Weights of a small image captioner: 23.7 epochs.
Rows from block 4 of the image encoder of a small image captioner, named by matrix and row number. Rows with one number belong to one neuron. Each number is 128 + 24 x the weight over its row's rms, rounded and kept within 0 to 255. All counts start at 0. Numbers have three digits each. After the name is the row's rms in percent of the matrix's.
After each neuron's rows are labels from the 100 images, of 14848, where the neuron reaches its highest value: "strongest on" is what is common among them. Only what is clearly more common there than usual is listed. The data: photos of plants, animals and fungi (iNaturalist).
# fc1: MLP up (encoder.blocks.4.mlp.fc1.weight, 1024x256), inputs 128-255
# fc2: MLP down (encoder.blocks.4.mlp.fc2.weight, 256x1024, transposed), outputs 128-255

fc1.618 107:140122114140107092112103121133149156112101074095141095125141133104102112115165098141112097110148107118159119109097107127151110105148124124122165131120123154101135130095156171164129117096138147137118162138154149153104110106153122129131114126089098109132092123142089107125102135134143106149109113106119121109123090071140149118089108128121058113074130132081104116116090109115116107100109
fc2.618 097:192135106149157142118123181111113132109115149098154117148140147156138123148164141107114097127158113083101137134101134117131102152166153134155139154094151095108143129117113113113073109144076147129133134129150108118146119188144101110134115132126090158161103125145111099121138156149124152128144141109102170143088149147123152138143146168152146139115158113073128111184075123114150182151148
strongest on: class Insecta; phylum Arthropoda; order Lepidoptera

fc1.559 091:148108107116116083126106159099130149148128112148116121168141179130140112132125113135134143121157103118150123125113106113158156105112117124122149123144120166140145043087168142129124132129126147132130153149149148102104154109089133133115076146117136065111099137143074140175150137157135139122116084152102131150152115110107112089125078091131113117104121117066097100130063114114091142064109
fc2.559 103:125124093164141094127158179124116136149096130116066127142133140112121121155175121137183107132164109115111152125139099155130110167105130149140138115102121128104165102140156087131116101152109175115134130107125165118129112112110122118090106128141145107124100131123104142153129130150164162144136113140128129154122089169122137086119099137162169120113105068112131122128105097110101158070115
strongest on: phylum Arthropoda; class Insecta; order Lepidoptera

fc1.692 093:152131092169166102097136122123128173117143082154139133129132104110088130156100119140103097115152131090138139117089138078155099112125139117126187103133109131136120074126153139145113100131144163134125152138128149100083112111137146144163124183159144066121096121160099164124129152140142106134100135109149135131098139121097138084092080158168103134117141157079123130113087111077114121109113
fc2.692 095:148117113116144126131138128158133111131139140135127127090091131121171113155145147127165133121148160106128156157111153133120106133130137115137167123107132131143109124141123097132160140128109130115126190133159138159167160166122125152125127107129116129158124117158129115128080121117119155115140179129131138120133156147124123134176185111132138121150112116086162113133090175121177141144110
strongest on: class: Aves; order Anseriformes; family: Anatidae

fc1.481 107:153168176143164126094104131131145091147143126083141127113112146118133168139100150156097129137129101131145158129150138071123098096156097109163148133101101148148125095107107110157135149142113096115096164138137164145127133134102117094152085123110151097113116124197126123163104106108105088122080132139117114126126126120119121138115115086106129141139125144113133100104128116115106128128128
fc2.481 143:103090147136115118130147143153133133126100091137166138147126138134111078121172134152121094135115146093122152126107102182117102127091155143141152112119123120139122118129117091143148082118135131111164138116138116130115136127134150132092094108142134106151114101130123170177165096167132142105140098153160144165122110119139127108137121108127113113121092099121125175142127156122190137147131
strongest on: order Lepidoptera

fc1.72 108:097089127145133112093127109103168177136131102170143099171156145111093080104158096164098097096159145095151099086092145139132146125092132101145166113115146129120128096088131122146153142131153128115132083091140136157098149135122149150121123121097139085105100137105092101144128120143155121146095104134151127101127097109106105102072114105106108097110093154094135148107074091142086101118124
fc2.72 114:154128110125169155106159190103140137102139194131148171157147120154146148128096117126124154157147155089122114139121156078111112163112170128157124128143125126112139133147116128080118149186103172132147102096116100108120136095124125110123102154142119160143091146133095128145146130135138135142122156137151169135139171143082112168114103143116151152158125129066159132133079132137122160139171
strongest on: kingdom Plantae; phylum Tracheophyta; class Magnoliopsida

fc1.514 124:124137106139111115127092129104150169105091112102135076173148144115143106141175137154086130128127135086131116137120129133111129117093167122123171120105132118047135118148126092151117146156128171097150173105136118151128159119161100106127133160103084108117121140146108100122112155148143095152088097134118154085106121059118108117063109108149094123105120102106122129120114129127085103113104
fc2.514 157:097099080124098156125151120180139173137117131134117145140171119112142114101119126104129158154119188110119095153156149146129144138095163141094149156131180120124107135158115097146150156121130155119153159090130115098150156138143119158132162124102128134134097113132099125089143114117182154126129123090149147103146142132133133108127129103111135116115091146071144169162079149141130123121138
strongest on: kingdom Plantae; phylum Tracheophyta; class Magnoliopsida

fc1.767 105:155129163107158097118119115125124146115090135167134089186137123120144121107148151147104108111165118080129115137116137089158137117100134072167106100156105139121139091138183104121146143130130178101094119110152103132129107108151150102068107125125118100135169151136121116142133157146122097160157144132126095115097072106134134126097119124131116110110106160107124091102120121075074121090076
fc2.767 118:103133117151155146137112094140127134160131120158124142116116135130144137100134205095133142144127115150077140148145149165145155126132131124137099158125166057154131152140105128145130112125136114125110102104201131138131144156127123134125113112140155134105093081141208134125164112138103157095139122110155150142137113133141110147125127114117182124166130092191119158150229109141114117107146
strongest on: phylum Arthropoda; class Insecta

fc1.570 104:158128165136117147162097103081106126077117121131104101108102086135110108133175153118076138105136095074144150104130066148166127135173098154135115119109077112150147139101108141127124119119140102142119117138142129135104122091108131113098097107154067135113157148133124124149155117149103133160169063110110084135123060095115104124154151129091122114097116117107145094101125112124100129146128
fc2.570 136:092135098130115115109142182129138150131150096150145097128128191086111151129172157120176127139148148181105128100113108156144112101131137149113126129140139092113128107153135103137131097112145153136159107093153137111161141161122108122148084095137144111101145119094094171119154102157130193122132113103146157155113122152110113101133161121120166120128141088089127144140074107125141162123143
strongest on: class Insecta; order Lepidoptera

fc1.203 103:159189135104073070117117165113105125090114102130135113099123098122129128143148121123133161141131132132128127136080088096111107124108130144148162122138131132098136135136155090143124151097106144124162169163152138110129162147156116130086106127104092094115113141127085131135121126122098111151134127106104134087095135106065135091130137114120104115105098150100144090130098147078138102146085
fc2.203 123:122121124079145103140127118142153140145113128142170146113106139136126099165122151138156143107122124144161143144126160136114134104143111093096144090142099166155140137103175162079148127162180101116162131153147135138115098117107133141129108131172149129087069156119123118135127131108171172093090111138115139140159101144136106121129130145115138128138168101125118118095126140170109136088175
strongest on: class Insecta; phylum Arthropoda; family: Syrphidae

fc1.105 084:140153109160167122135131096119143154140154106138131097113122116102074126168147111138097074109133140082129127124096164117145121104147116120145185126131127109115126083139127127159119121124131169175151159124144165154104099156128134141149145149148140105122129142144083146131118155113151099149135131143164135138119104132101139068095113157162112150106169118066146134123074112121110137114123
fc2.105 108:160095095103134158138164112152121169114151148131131115108125120097160100122145117132142114118117156092126159123114114115133110128143145139075163149091120132148111168139103136098144141093143143093110175126171120168147123145148126104107150128167087114162121153120124100081097125124144135123112165100117135092105166129094129131187165104103130112148131114126143092140141164156157143153111
strongest on: class: Aves; order Anseriformes; family: Anatidae

fc1.360 109:133127157084120101093112143078148143134113124137161129180131120125139126125152122168089133114167093115139092109109136101106121097108137101175142113154124145102168091084157116139156143133119167104115111126152114130089123111171149105109068145139111078114132106120120113153117136154093083151099112136124127089107115090101097115075112097132101103102103140116129093086128132085133107122100
fc2.360 082:104130122120130104169136152175114114111131095122099135096122133127171098117143213102180174154128138140100171151132127172116119126137119150118071148137137106175120115120150125118103093165127135130150120123202120154157119145111129130120110113171168118111095081146186163150126124134159151118190120147112133166175129150151137104119100159125139171120134098152077133142166118092093166132171
strongest on: phylum Arthropoda; class Insecta; order Lepidoptera

fc1.528 112:108136172106137136096118097132160113169116140132110120131138156092061144141109105173142097093179110174137114081112132122163139118153092110160117151149150153114104091110115125118147114082166098153113139098163133156086121143109137153139118102087137126102126132107122110129126088121086137122109130108167116115118073097112110110103112093092107111124100154115142156134113102098125074100092
fc2.528 128:170151148111107116135139105112150110137146118126132107124110079110112112106130140130113117118107129129152135120135088087119113095157109122146103108113095132113113140094140146127164157114160091107096100167165128101088100111123139124142126138117097124109152159136103146135130149121115144138118153142079094112122126070104101151141156139115097121150149115131101067077133090135105114134118
strongest on: kingdom Plantae; phylum Tracheophyta; class Magnoliopsida

fc1.123 110:142130152091117090103114129075150153113114103108168126181138102160144102118149127155078137113154099109134086118118132111104095099112143102164153112139113139103149106094155110152155145146125174113115134141154117142105147107166160106106085131140097076125132092134122113157118112147115099145088101134127125086103117080106089122081116087132096104106094142118121112085126152083123113119117
fc2.123 090:123129104146132100167126136158122099129138108141130138095096138141162124109148209100165131146112132137112166141138135170118127156141112149112099150124144093162130114135134147125107106161112147143153137122175136134153102156112135133111095087176181140114108087141174157149152133154168145118186106167143126186168120157150129116145101149144142157125132077126079125141158113113096162143156
strongest on: phylum Arthropoda; class Insecta; order Lepidoptera

fc1.212 101:142124122143089091118103114122142147117088082111134090129128150122102094121158103144105102123129090106159118105089099137145137089128117106137172132123117151118152120106165155137138119089143141141142168138158147172115116098141127129125112169104103100128108128133079111136117145151132091153112097120123119124127089071131134100099105123139063132082136126073114108122071124121110099102101
fc2.212 087:159152089137157128091138184095106127099097160092130096153123156156144129129158130092113100116170106102113111145116135108125079143167146117164131154100161099096159124119100099133088102133096158114132150118148121126150120180159093102127120133124098137156120123187097103125120173151125129117142153139091165135096123137141146124141133146172150119136149094080115095157068117104160165146118
strongest on: class Insecta; phylum Arthropoda; order Lepidoptera

fc1.335 087:148098129126128138135082120094134129117123127107133102161120143142128135132153152170100087119136075073102100126161157141135162127128143112153170113092114149121131112145102126126149152153124121134146176121130134191130149112147125112131084135119106135102145104153111087173153142147122051113112116129109108117141113111167141109121135128160117105098103116111139134130110126129068135123112
fc2.335 111:129127097121130139118171109130123164120132096136102124092132143128150142105104121129132152150089201125164146110150129132129114119132136163127106130156143118137132131132126089140147153111158126110097110114118111089119123130107132099132130160102134140135164154130137180084110096133132146168150170127100138131132154136079111161144141117139152133160140153158128143118146098143139164166134
strongest on: kingdom Plantae; phylum Tracheophyta; class Magnoliopsida

fc1.130 105:076108146184133134113144082131123107150120100110106150127151131117071136120125099130124079133129098149139128110139075137145159094135130103197116139138141126144140109083138150136135145123144108135094104129146141101111117111100163154110073133140155132144120169094104144128143124131148150168164092168174102152173067103154147149111092126116110125142107108106161138115101118142111088113125
fc2.130 138:137118075121066102139138129129099132132109137169120110136144148097110113148080098147144137119099193180162131124142123106116154108138118162050128136119150134113121136077134107099137133123139125087119099142131087074134136153108091103123170130123126132144128118142105138095143150097143127114106140103101145114115180106128113101171105103145108140116125104140124127131121098180093138165140
strongest on: class Insecta; order Lepidoptera

fc1.202 109:113114139145129112098125144111161126093120137120129093139122132160099119091154127182118104095117091102126093085122136097099102129112125111122159134130137181101185123138147160139138133135119131097107113150148096116046102085165148108154094159110117127122132159122121116167084111122155087132088107143074121137112130094155110119132120121167129108111139098125095141123115147139115113117151
fc2.202 137:100088174113127140142178123134142113156131117133111160152119116132159133065113148116155150178103120152128141144158134164109143129081136134144085123166106141136121132151125127140154133139158125123129111141141131177146174090120163116122115115150183142119142116132111160149160065114118105140125103154152106147194101147144095137134117111077151104164093134109088151129110125156108141082150
strongest on: class Insecta; phylum Arthropoda; order Lepidoptera

fc1.148 121:151130137154124129109147094081160152158103119099156130117164115133103128104117119136059140134115135117150107135130165092112114068127117094166138125152147116146116094072099128161147149150170118155125146148156163142133109131118146161139143126097117077124131118141123127155123138096146088153070114144156124118167103113099113091091088109165112129093147179121117126079118114115081127134160
fc2.148 144:146134104125128150135136168135088130121172134124158152101091124145125115145136155095162145143120162132133165116103100144166075107141060177078122159127135081127121129129136112114106110121125122152159136154161154145145130145087142112142138123140095125129127084148122177129133128179119175147128157121126111179112152166091083118175125155152108181128154118078093094139097132103120150173131
strongest on: phylum Arthropoda; class Insecta; order Hymenoptera

fc1.152 107:139096113136102129129141136106149138134103111155181132121145142136119093160125137134107124099104114105151116113085148094105139091119160126122161085147095153120155104105143155133139122145150139102113140155148099125125137115134161119112126206142130101160133145141100137150120144120123095173092115147134144104141160118154122087136093110149108120116151163094119105073094148140126131139139
fc2.152 082:138148110132146070137131175122093125092117114119116134128122144103115100115152178104114134158145165098139140128100127122118111140121123140125151157104154141110163090101134119118073089147110173126148144136159121162125128184148096097164140119127125139146106137121117123134128146121128135122175120143099173162113155158119127143118124134115131122105148090033122157165068101104125175149159
strongest on: class: Aves; order Accipitriformes; family: Accipitridae

fc1.457 100:164132105114133089129075110088131166116132122147104062188136160147144109152148131160089102131139120087130112121092143137161158124141113096150144138132146136106147108122157116124100113127123171142149157118133123154124126155137106087149128149089107115091115132174116134127113157152119085100089106133121133139098110090084119107122113093116128116111107115107090134148106113090092115128092
fc2.457 125:101115109156165135115139142131176178157104085117172135119119109119108107146154173150149144113126121125112122143093128178108146161157167147124140111162151096138087148156148088177121132163172150127116163096139144093133164099137125142109121108142131147110131135115188157116126165121128145173108135119163133108149129118123109086089140168123100158104160120160111112117172118120107132086136
strongest on: class Aves; order Passeriformes

fc1.188 112:128126128099132122153123135113132146124160125172171132168147168110125112164152151129104112095178144115113107104097171113127147098091154112167155101147120110109146068136187098136136094140127185118160159126134119155142141148151156126117126165148126049140135108139112140159106139137096131091117128134160149115114131139106112086119108106146138126121121158108098150114110185095129133116124
fc2.188 156:116104119134121171126159123122117139152129201137155134128145138152117143077124137122161139129086152157123132094172143118098101147131135148092096126127119134124124174144083116112150150130121120105122121129133113079112095120149136117135124109134121175162174099139123136109138076114123139128115164101093134112132175125113098173168143098129161110146130095092107144110095085158163138168158
strongest on: class Aves; phylum Chordata; order Passeriformes

fc1.315 091:116105153116117128106113148118135111098120128115116129119120129076118152131128137146123143086183083117163115138114127107125104110167085118135121129147100137106157143124128156119112155139115099137117148119131133118082098096135129159115120151100116127107115112162117107162077131121125095125107119125094108121125115105154172133089137162159102155122128140115118087089118148128142079122103
fc2.315 113:139169069090122145146141115142152172139119109115174102119149182154107090113113162135171163153121138140126121137121132165155183100144144099160120144118126116124113118139129093131099140128132093136174138159154140137183175180098119131133086120131123111074158150119169126095164131113117168119119103090163149143172104138137102126103118108089137152132123135156110135129168109174084156117132
strongest on: order Lepidoptera