Weights of a small image captioner: 23.7 epochs.
Rows from block 4 of the text decoder of a small image captioner, named by matrix and row number. Rows with one number belong to one neuron. Each number is 500 + 50 x the weight over its row's rms, rounded and kept within 0 to 999. All counts start at 0. Numbers have three digits each.
Before each neuron's rows are labels from the 100 texts, of 14848, where the neuron reaches its highest value: "fires on" is the input token at the peak. Only what is clearly more common there than usual is listed. The data: photos of plants, animals and fungi (iNaturalist). In brackets: how many of the 100, against the usual share in percent.
# fc1: MLP up (decoder.blocks.4.mlp.fc1.weight, 1152x192), inputs 0-63
# fc2: MLP down (decoder.blocks.4.mlp.fc2.weight, 192x1152, transposed), outputs 0-63

fires on: "family" (43 vs 5.8); "-" (28 vs 1); "black" (10 vs 0.2)
fc1.727:559512488440534454597432506536467484533535487488590459470490479549491484458543423530535575504467500478444470428391406501485524395495538448535511466438464560506432528395532479521382504529460535
fc2.727:468461539486511554497479464452477562429512541445430502456466480546469517584495511452558480580503523504509557449383595509473451499525420559566508591497453453490549514498508511552419544455505501

fires on: "family" (36 vs 5.8); "vanessa" (12 vs 0); "thryomanes" (9 vs 0); "papilio" (9 vs 0)
fc1.367:486502556572492500509508462470559414466479452583466552543465501475471461571579482438489471582489491493436441550501492630572473517570527489529530474558592582462520369503503532431557579531443458
fc2.367:492578466475526568454594463426539583514463491504505492625484478402540556564457456579447502456454453452440450459573447534527588460534544572488527485462531492508474531466435473400511473414474576

fires on: "magnoliopsida" (26 vs 0.3); "robin" (13 vs 0); "redstart" (12 vs 0); "speedwell" (12 vs 0)
fc1.0:481506479513474461413531497461442556556538529514531463346474449384526513520566530500460523512415511452545621551489572521416508544429473585433541498557531474562597590462389505437610461467502434
fc2.0:437449527515521462536560421488476546526418556552443551579502589513449467479502533506568494574523552508449491451559544503476501488470422500522577443514475496461491483490467611560519539538611485

fires on: "asparagales" (32 vs 0); "order" (12 vs 5.7); "phalacrocoracidae" (9 vs 0); "anhingidae" (7 vs 0)
fc1.405:415460515428452414502459618519548491537488432458478342562460536524473409500471529565410451467490501454469548539509453471529511459594493445492551432482549433527494585530481421528477565452471457
fc2.405:491567558482535523551539573558470523515416460499439509538483601446462454507517497446458499596447529475492471453441445502405612508477417522520522506563596590437524517458510545410456489473522498

fires on: "class" (43 vs 5.8); "(" (24 vs 5.5)
fc1.485:504511483525538476465465444502393519504465509435564452488486521520565466469538538495483515540522383454440518422448437449522465534437546524512563466476518514493537479564455485526584465445526545
fc2.485:487474541518480440541495493453552431509513460500481427462501422543491411488483491440467508530436518416486540578534423547481500433449467468541481511492459496525467479557499567496555573528440519

fires on: "nymphalidae" (17 vs 0.3); "woodpecker" (17 vs 0.1); "hymenoptera" (14 vs 0.2); "coleoptera" (10 vs 0.2)
fc1.609:506494593504476521487419520490461578447519568441442466496460437429477429460517485476518483432534529457479475494555527545425539482533505531526466473480465474475400576483541464587614575529471516
fc2.609:525526457492471550517599395498480449572480532532363485468490504513485437525479481526469524546494558471482527518444687475439457456492545486479563537467530555511563533492408386443550423521494582

fires on: "liliopsida" (20 vs 0.1); "malacostraca" (14 vs 0); "lesser" (14 vs 0); "gastropoda" (13 vs 0)
fc1.170:523436483471437488469501465637525546482455423436482533464570537467511422554484461505492538457463483518502420478475506467472448422483543424411474514453427530454438540546476556537557427500401491
fc2.170:529519551524528459462465434444450563532546520489422434471498559550517496533483492536446563502522517413560452538474393410447524497567484518549469523517427532591534475469558411503523515458498420

fires on: "order" (24 vs 5.7); "banded" (20 vs 0); "bellied" (10 vs 0); "ruddy" (9 vs 0)
fc1.125:437444469445518456464469497457581453539471407495482513584509461433537515542528529556481530439500598448395498503446472481461497532520445505505511529515515454448446502427536516389462449504462612
fc2.125:565555485451529563528496527636511562476450596465548486516508568475522521477460541536419491493530454531623423430498439462523535520537584513521484463523481492546499469462495418507450474405516539

fires on: "aves" (35 vs 3.2); "spizella" (29 vs 0); "malacostraca" (23 vs 0); "magnoliopsida" (8 vs 0.3)
fc1.149:514481536536425382540512424546416554505511478359517503441545499477473446499579463531472544564532458491558452469529570437543502445531490475463514488548439532438526516495460514519556462488533447
fc2.149:444480582502508471542501455508494489496468484419436507434458523540528507500543459533526505475533480445439430558461520520425519604512492570609588549528365417544498473493609479497487451515595491

fires on: "aves" (33 vs 3.2); "<end>" (29 vs 5.8); "piciformes" (13 vs 0.1)
fc1.105:529515499483455537534509481487457488504500493411533469452499465447541422468531441488517462425453507437559501515490478434494506403434583488505466592493500584482521562527337403525467587520546466
fc2.105:497481522506518480480409416411440421501507505479507501491589511473428428419561477523500496544449549463448550443514533527480476501370499421496558474433458585527449481497430484508461510566431423

fires on: "nymphalidae" (20 vs 0.3); "punctella" (18 vs 0); "apodiformes" (17 vs 0.1); "anatidae" (13 vs 0.3)
fc1.178:431450430559499496471524524584567529518575417315501520506380521368564463554601596540495559473530543515428523498494484477457546486414548586534466474460476507509531505516463454447512506513391456
fc2.178:511450447523552499508458533559565590413547498500544495487521460454488449527435556487531354541481550388490538539622391468513462469514512470496620521482498510522600538531357542489528481502452365

fires on: "nymphalidae" (60 vs 0.3); "woodpecker" (19 vs 0.1); "araneae" (7 vs 0.1); "hymenoptera" (7 vs 0.2)
fc1.598:399416452584459448503483508522576533514519471346442489523467509366510450498600569471430528483543557500449507453524495481519504485485496580520497401541442467534519533554506475539605586489422446
fc2.598:495441478533531480533453548551544595419491491493429477530465489489501491529478606521562384544529535615486498542534566459470454441511520552456524507436497529570641556525460515501535522533459441

fires on: "ladybird" (41 vs 0.1); "leaf" (17 vs 0); "(" (12 vs 5.5); "carpet" (8 vs 0)
fc1.743:490530609509537516609452558498467460535546507533535490504443467568499507515496471410424489414533609506467465527528506479478557507516561482551544548443438491493406519553473481621539571434418479
fc2.743:537545489493473560485454547455390470484457510477561480499497492582527503457477519538564467423568498468486464421463576565517443569462459566525527446505571531607506513605394448458422619538475445

fires on: "propylaea" (30 vs 0); "family" (21 vs 5.8); "common" (10 vs 0.5)
fc1.323:505490540579435509511516411508562605520461443453561483524478483553491463457555502429480458566479309512451486459486462475409448563465546439544467473484516573557549445572469517548468546511473447
fc2.323:514519476575514569560338540428539512484494463516538453485529509508443534562561476480455512518494520433422477561538503537598530509470506460534497456518524494448381520584513513591555493578550498

fires on: "class" (81 vs 5.8); "muscadine" (7 vs 0)
fc1.39:564450490458527482493553509592511414590493511592416478514553499526452539489494402475497571489546405490427492494533503475539526425471516444473469565476540483522504462383494475497427555499559436
fc2.39:469489565440582551537559538489542495553465494463441490507494533386544572444498518535562453525494562556442570452397525564457467529517473514482422499548462527477611576512559513506602451489522406

fires on: "ladybird" (45 vs 0.1); "lady" (31 vs 0.1); "soldier" (9 vs 0); "tiger" (8 vs 0)
fc1.600:432555470526579481544572506535512475568496554511383516555519521434473445485521539410441438454483501356464506484543523572397473586468542521501483501514478497620556436562518474473523548610523435
fc2.600:480539466611554483533421548442542542502414546532474525507517527536451527480504476467547534484470481456443554454419510513477538484567527482524548459485498622592566535468531483578486500499455489

fires on: "aves" (98 vs 3.2)
fc1.437:450544600373507457514480502499468489474507452524489581525490506574408487529507420532498502528522544444477482610468517571662618450525521530476542517465433468421547462521423490474515571424506522
fc2.437:450528449403448491489528433558482497538514555470513434534529584515493518456502504570540476493512539412487541515463511452592509552463475575609603562490435491487549526553430495446464572451473498

fires on: "aves" (23 vs 3.2); "class" (22 vs 5.8); "fungus" (8 vs 0); "whitetail" (8 vs 0)
fc1.242:487535599531527439517505511532504509379506484467544435515565433548398467501530532494531534478574458562398457525461543529521501447531497452465551540579512563419539621506548478429538536469482548
fc2.242:539530433487473453459524447446562462493449484512429592469502504569469468514433489434446498441471473574422541475599396436442495521411446478521542504566422524463498541535444415474465412537479479

fires on: "order" (62 vs 5.7); "widow" (9 vs 0); "painted" (7 vs 0)
fc1.335:535492540636470461478552418534426444601472513443473448574609422448535507483599541427551506506553384528413578486509485515446471441566453446484565521493558551484506400454544510546511473523580519
fc2.335:571425490501528448528435557509482536467506491530528559501445497524519531521509474459466525480484487483441474459490453486485606508461458441487532556417446487539466506456495584496545398453457498

fires on: "ruddy" (41 vs 0); "necked" (17 vs 0); "wood" (15 vs 0.1); "eurasian" (9 vs 0.2)
fc1.352:474513519468429394477432482538444418494519541556554486565560451426524493353452557506451581515400558554448554398486389532455512534558539459488523506506504534552468556470499399525460579491465555
fc2.352:557546419526523476505424533510462546459488456549509450456486539499510534594519553497446512497508437584485542547465509524528431561416532485533502523530462541648477505525414468574529597456457564

fires on: "order" (42 vs 5.7); "squamata" (40 vs 0); "platycnemis" (12 vs 0)
fc1.152:476451473411415384552529494508503435589614533449542470594468561426535481486524618576499551517441560451493516522489523456574536447528465511501538453540484416588520563441456508533520493411481571
fc2.152:593433451521460524463557477508429530468513489494429527450461461505617447549542568506519517437528498565494573464559407557512480446510418477538491533509523557561564495486522490476468537459465550

fires on: "propylaea" (30 vs 0); "sturnus" (16 vs 0); "hemiargus" (9 vs 0); "columbina" (7 vs 0)
fc1.748:472469563475472490525481461527495577520414513547439468541488446450470452492506462456485492545548553469432502585538548525500463534407561473547505498491435478589562520635471608530520553457547472
fc2.748:523517436507414525607515470519551433534552486566517550525426465547437519622546433595476468532568393451497492480394504504578534498517494518528486442561461557515471519489535493599602503476532565

fires on: "ruddy" (29 vs 0); "common" (22 vs 0.5); "wilson's" (16 vs 0); "gray" (13 vs 0.1)
fc1.713:519526494545382443483526503528484327509509474447492471532599498504552474439483518491509520499459413515485551425545438536428494457553553422509462507397508484459473536539500424625590502528539579
fc2.713:549488500459498465457461551500541419477524526515504584467432513455477580538485422506505494470406557565483582545551501523533421465385575463487345508397530467523456512497526472453532553503497531

fires on: "propylaea" (30 vs 0); "(" (19 vs 5.5); "eristalis" (10 vs 0); "painted" (9 vs 0)
fc1.101:514513486550526488547552539535456436590538591546443482567512481516436500553491530387524547442530441492411512471495511528475589472485448487525531532405532480601543488450538498536422539579478482
fc2.101:463490471491480474564482504505566520479462551568435605549488444455542438561512447458514520507525518531465585393402524577478496569564441500541464578547427494569573582524571500507454473527518455

fires on: "asparagales" (26 vs 0); "falconidae" (23 vs 0.1); "coccinellidae" (14 vs 0.1); "alcedinidae" (12 vs 0)
fc1.233:413501465498464446501389560599582457542584479479466478501516472519520413529518493572377536485392615474507528463503467495480513496413553473453580521483518474566403565409468422514468565487414464
fc2.233:541475516464590437476536501547517469397462522422457539550491518598587492550465595506589445496535519445554516536483646489562432526507442544432493510412520526516614465487553499519449482393486512

fires on: "toxostoma" (18 vs 0); "contopus" (17 vs 0); "recurvirostra" (9 vs 0); "striped" (8 vs 0)
fc1.676:504540383570415566568549526405555400456456466524487518492484510411530527518521463561504559516481524435516448455535581480511617490504497443480524471444595454468421471477423522446472580447491532
fc2.676:504506468444532525503447588408473458458500500493555538527494609468516468558496527553351514583452445497507529388462538579498440424452464528504483431526528534517505469433399507520589502540518482

fires on: "magnoliopsida" (66 vs 0.3); "<end>" (26 vs 5.8)
fc1.340:468370418437442519408463526536466550437451448472566518529526510528544465516637541412543467543388547385504510515541512468490448516420580567488573406451494515513541577483508505515558469541498498
fc2.340:404464650554476463566538429561526478526408534558508380455481597493641489544476512430467523543515427447543508518556547527521637460484486577514581382465440463494466436480550494497479585525518473

fires on: "order" (65 vs 5.7); "cydia" (13 vs 0); "class" (12 vs 5.8)
fc1.288:450509517472459474561484565500578437505582435441529429491529566424484501524560551504492528486491437473411423555473476445456487415571513499550489486544454514436540302469520493547481528432487406
fc2.288:421495491446530559497537485509503561588455460519521536481546525450519429525435533517484503466465472563462512444430459481482409439456457410445527508565414550532583512494496468468437481396399518

fires on: "propylaea" (27 vs 0); "hippodamia" (19 vs 0); "taraxacum" (12 vs 0); "silene" (10 vs 0)
fc1.471:558477623464587482416512500480527468431491509485509451454566493457512492523605549417502529443472483484489551557490484479493460509487569521479502473465495481509498507528563487618417506566520465
fc2.471:446492583449514503530520509461522426585478472509497475553440520428513504534465536422516501478576423484475578471507555378412522517475521509457454587539411436532466523534481569470423551435564550

fires on: "nymphalidae" (60 vs 0.3); "asterales" (20 vs 0.1); "ardeidae" (8 vs 0.1)
fc1.355:447403474573505459518506546606592505498509447417498507504388491490541403513617557489373563510492524460466530531563456462536476429461566539472517497547419446531538542548435527526497527527463436
fc2.355:486424460547559436573468539519494574427486508487589500539455487533497514478528534513533363489476548521468487550510452470501485459433455462492562438477508449566588554545372534509512515547482550

fires on: "order" (19 vs 5.7); "thamnophis" (16 vs 0); "gavia" (15 vs 0); "artemisia" (11 vs 0)
fc1.72:468594541428526452512499603480453530514481521459519488616515501428526444504486566469431458444519505501422479496460434528489510507441563502512445451558578528532446576521489491574568547594390467
fc2.72:496468505477478507444579539492501435465516407512482526586438593523511471459473459484504502571470481481534522600451434481442515527388519511530505413597466469383484547426372454480498500403523606

fires on: "family" (79 vs 5.8)
fc1.542:513475489463490481539529590428413506588485497531488459520535548456477464527481605394471508445558459483470578427475537520543495453502527580458473470551534475443587514513468496550538511559475453
fc2.542:522466609548494529495593485487520606512559505507431610475505502462529562532421441522537501459439467441538535450537451525453491476493554505446498445479524448499553495409589461499504456470493498

fires on: "magnoliopsida" (48 vs 0.3); "gastropoda" (24 vs 0); "amphibia" (24 vs 0.1)
fc1.229:418439428484433484516437512532476518451490507418523556507490478470516433475558438476459599541465550471538531441489413438516521509434572505507609478512416494440512607557420472543551568509539386
fc2.229:507512509490457452557604449453448510442579526481446494468489482600543536505469521531504345477476497554395467451499547507544498515484408513564536541454540485518429497493514530551470506481501392

fires on: "class" (19 vs 5.8); "geothlypis" (15 vs 0); "coenonympha" (13 vs 0); "monarch" (10 vs 0)
fc1.564:528472576502508410571524541543482521523463512446453486527527575539542402421507522604454566542517433541484644431458554434579460505454425506517463561506525553540568524478524522504461653493479542
fc2.564:541500514540508522476473488483582465510564505563494524504445522575569623577484395507471535441509494592431452593428406522378437485629551445458459486522512515532595576480534478526460439539488415

fires on: "aves" (100 vs 3.2)
fc1.144:475505493396411515494484568601528479554513524433536512497535468470471419499511423399546533492462514519509442519444508437427487500446549491479517429490470501493550519529463438627510534518478515
fc2.144:528539531485524516447445405483446523474486511475429466409422570534551504534587431540570411501507550422511517566461565466564466589509502500454528503458479521595452525488483514520432527540448517

fires on: "aves" (98 vs 3.2)
fc1.707:442475548371548429438457522467514516443504464485539465502503517509432499546528475535528532511571526378492425634474497430549473542459570458512526520413499472541564546587455498424474486424495559
fc2.707:480557507502487588604549410564411371531514562460526480444525616543499506500504585502542510550481499420555501425482505562455570499530396540586511471451485558433545494553425457442536515497472480

fires on: "family" (81 vs 5.8)
fc1.654:475508471515576425491483508526514479445508408465414603438594453565491443505544551475492506458568366512484503471490527518575410468532506479508481489448551471447550439516563396536499530488504485
fc2.654:489515501435510486398591572526530624537537416417459480474474482511550580531503492463541512471507542488469580519467478422425445551511503483447449583503515454456490339534495526495483397467567522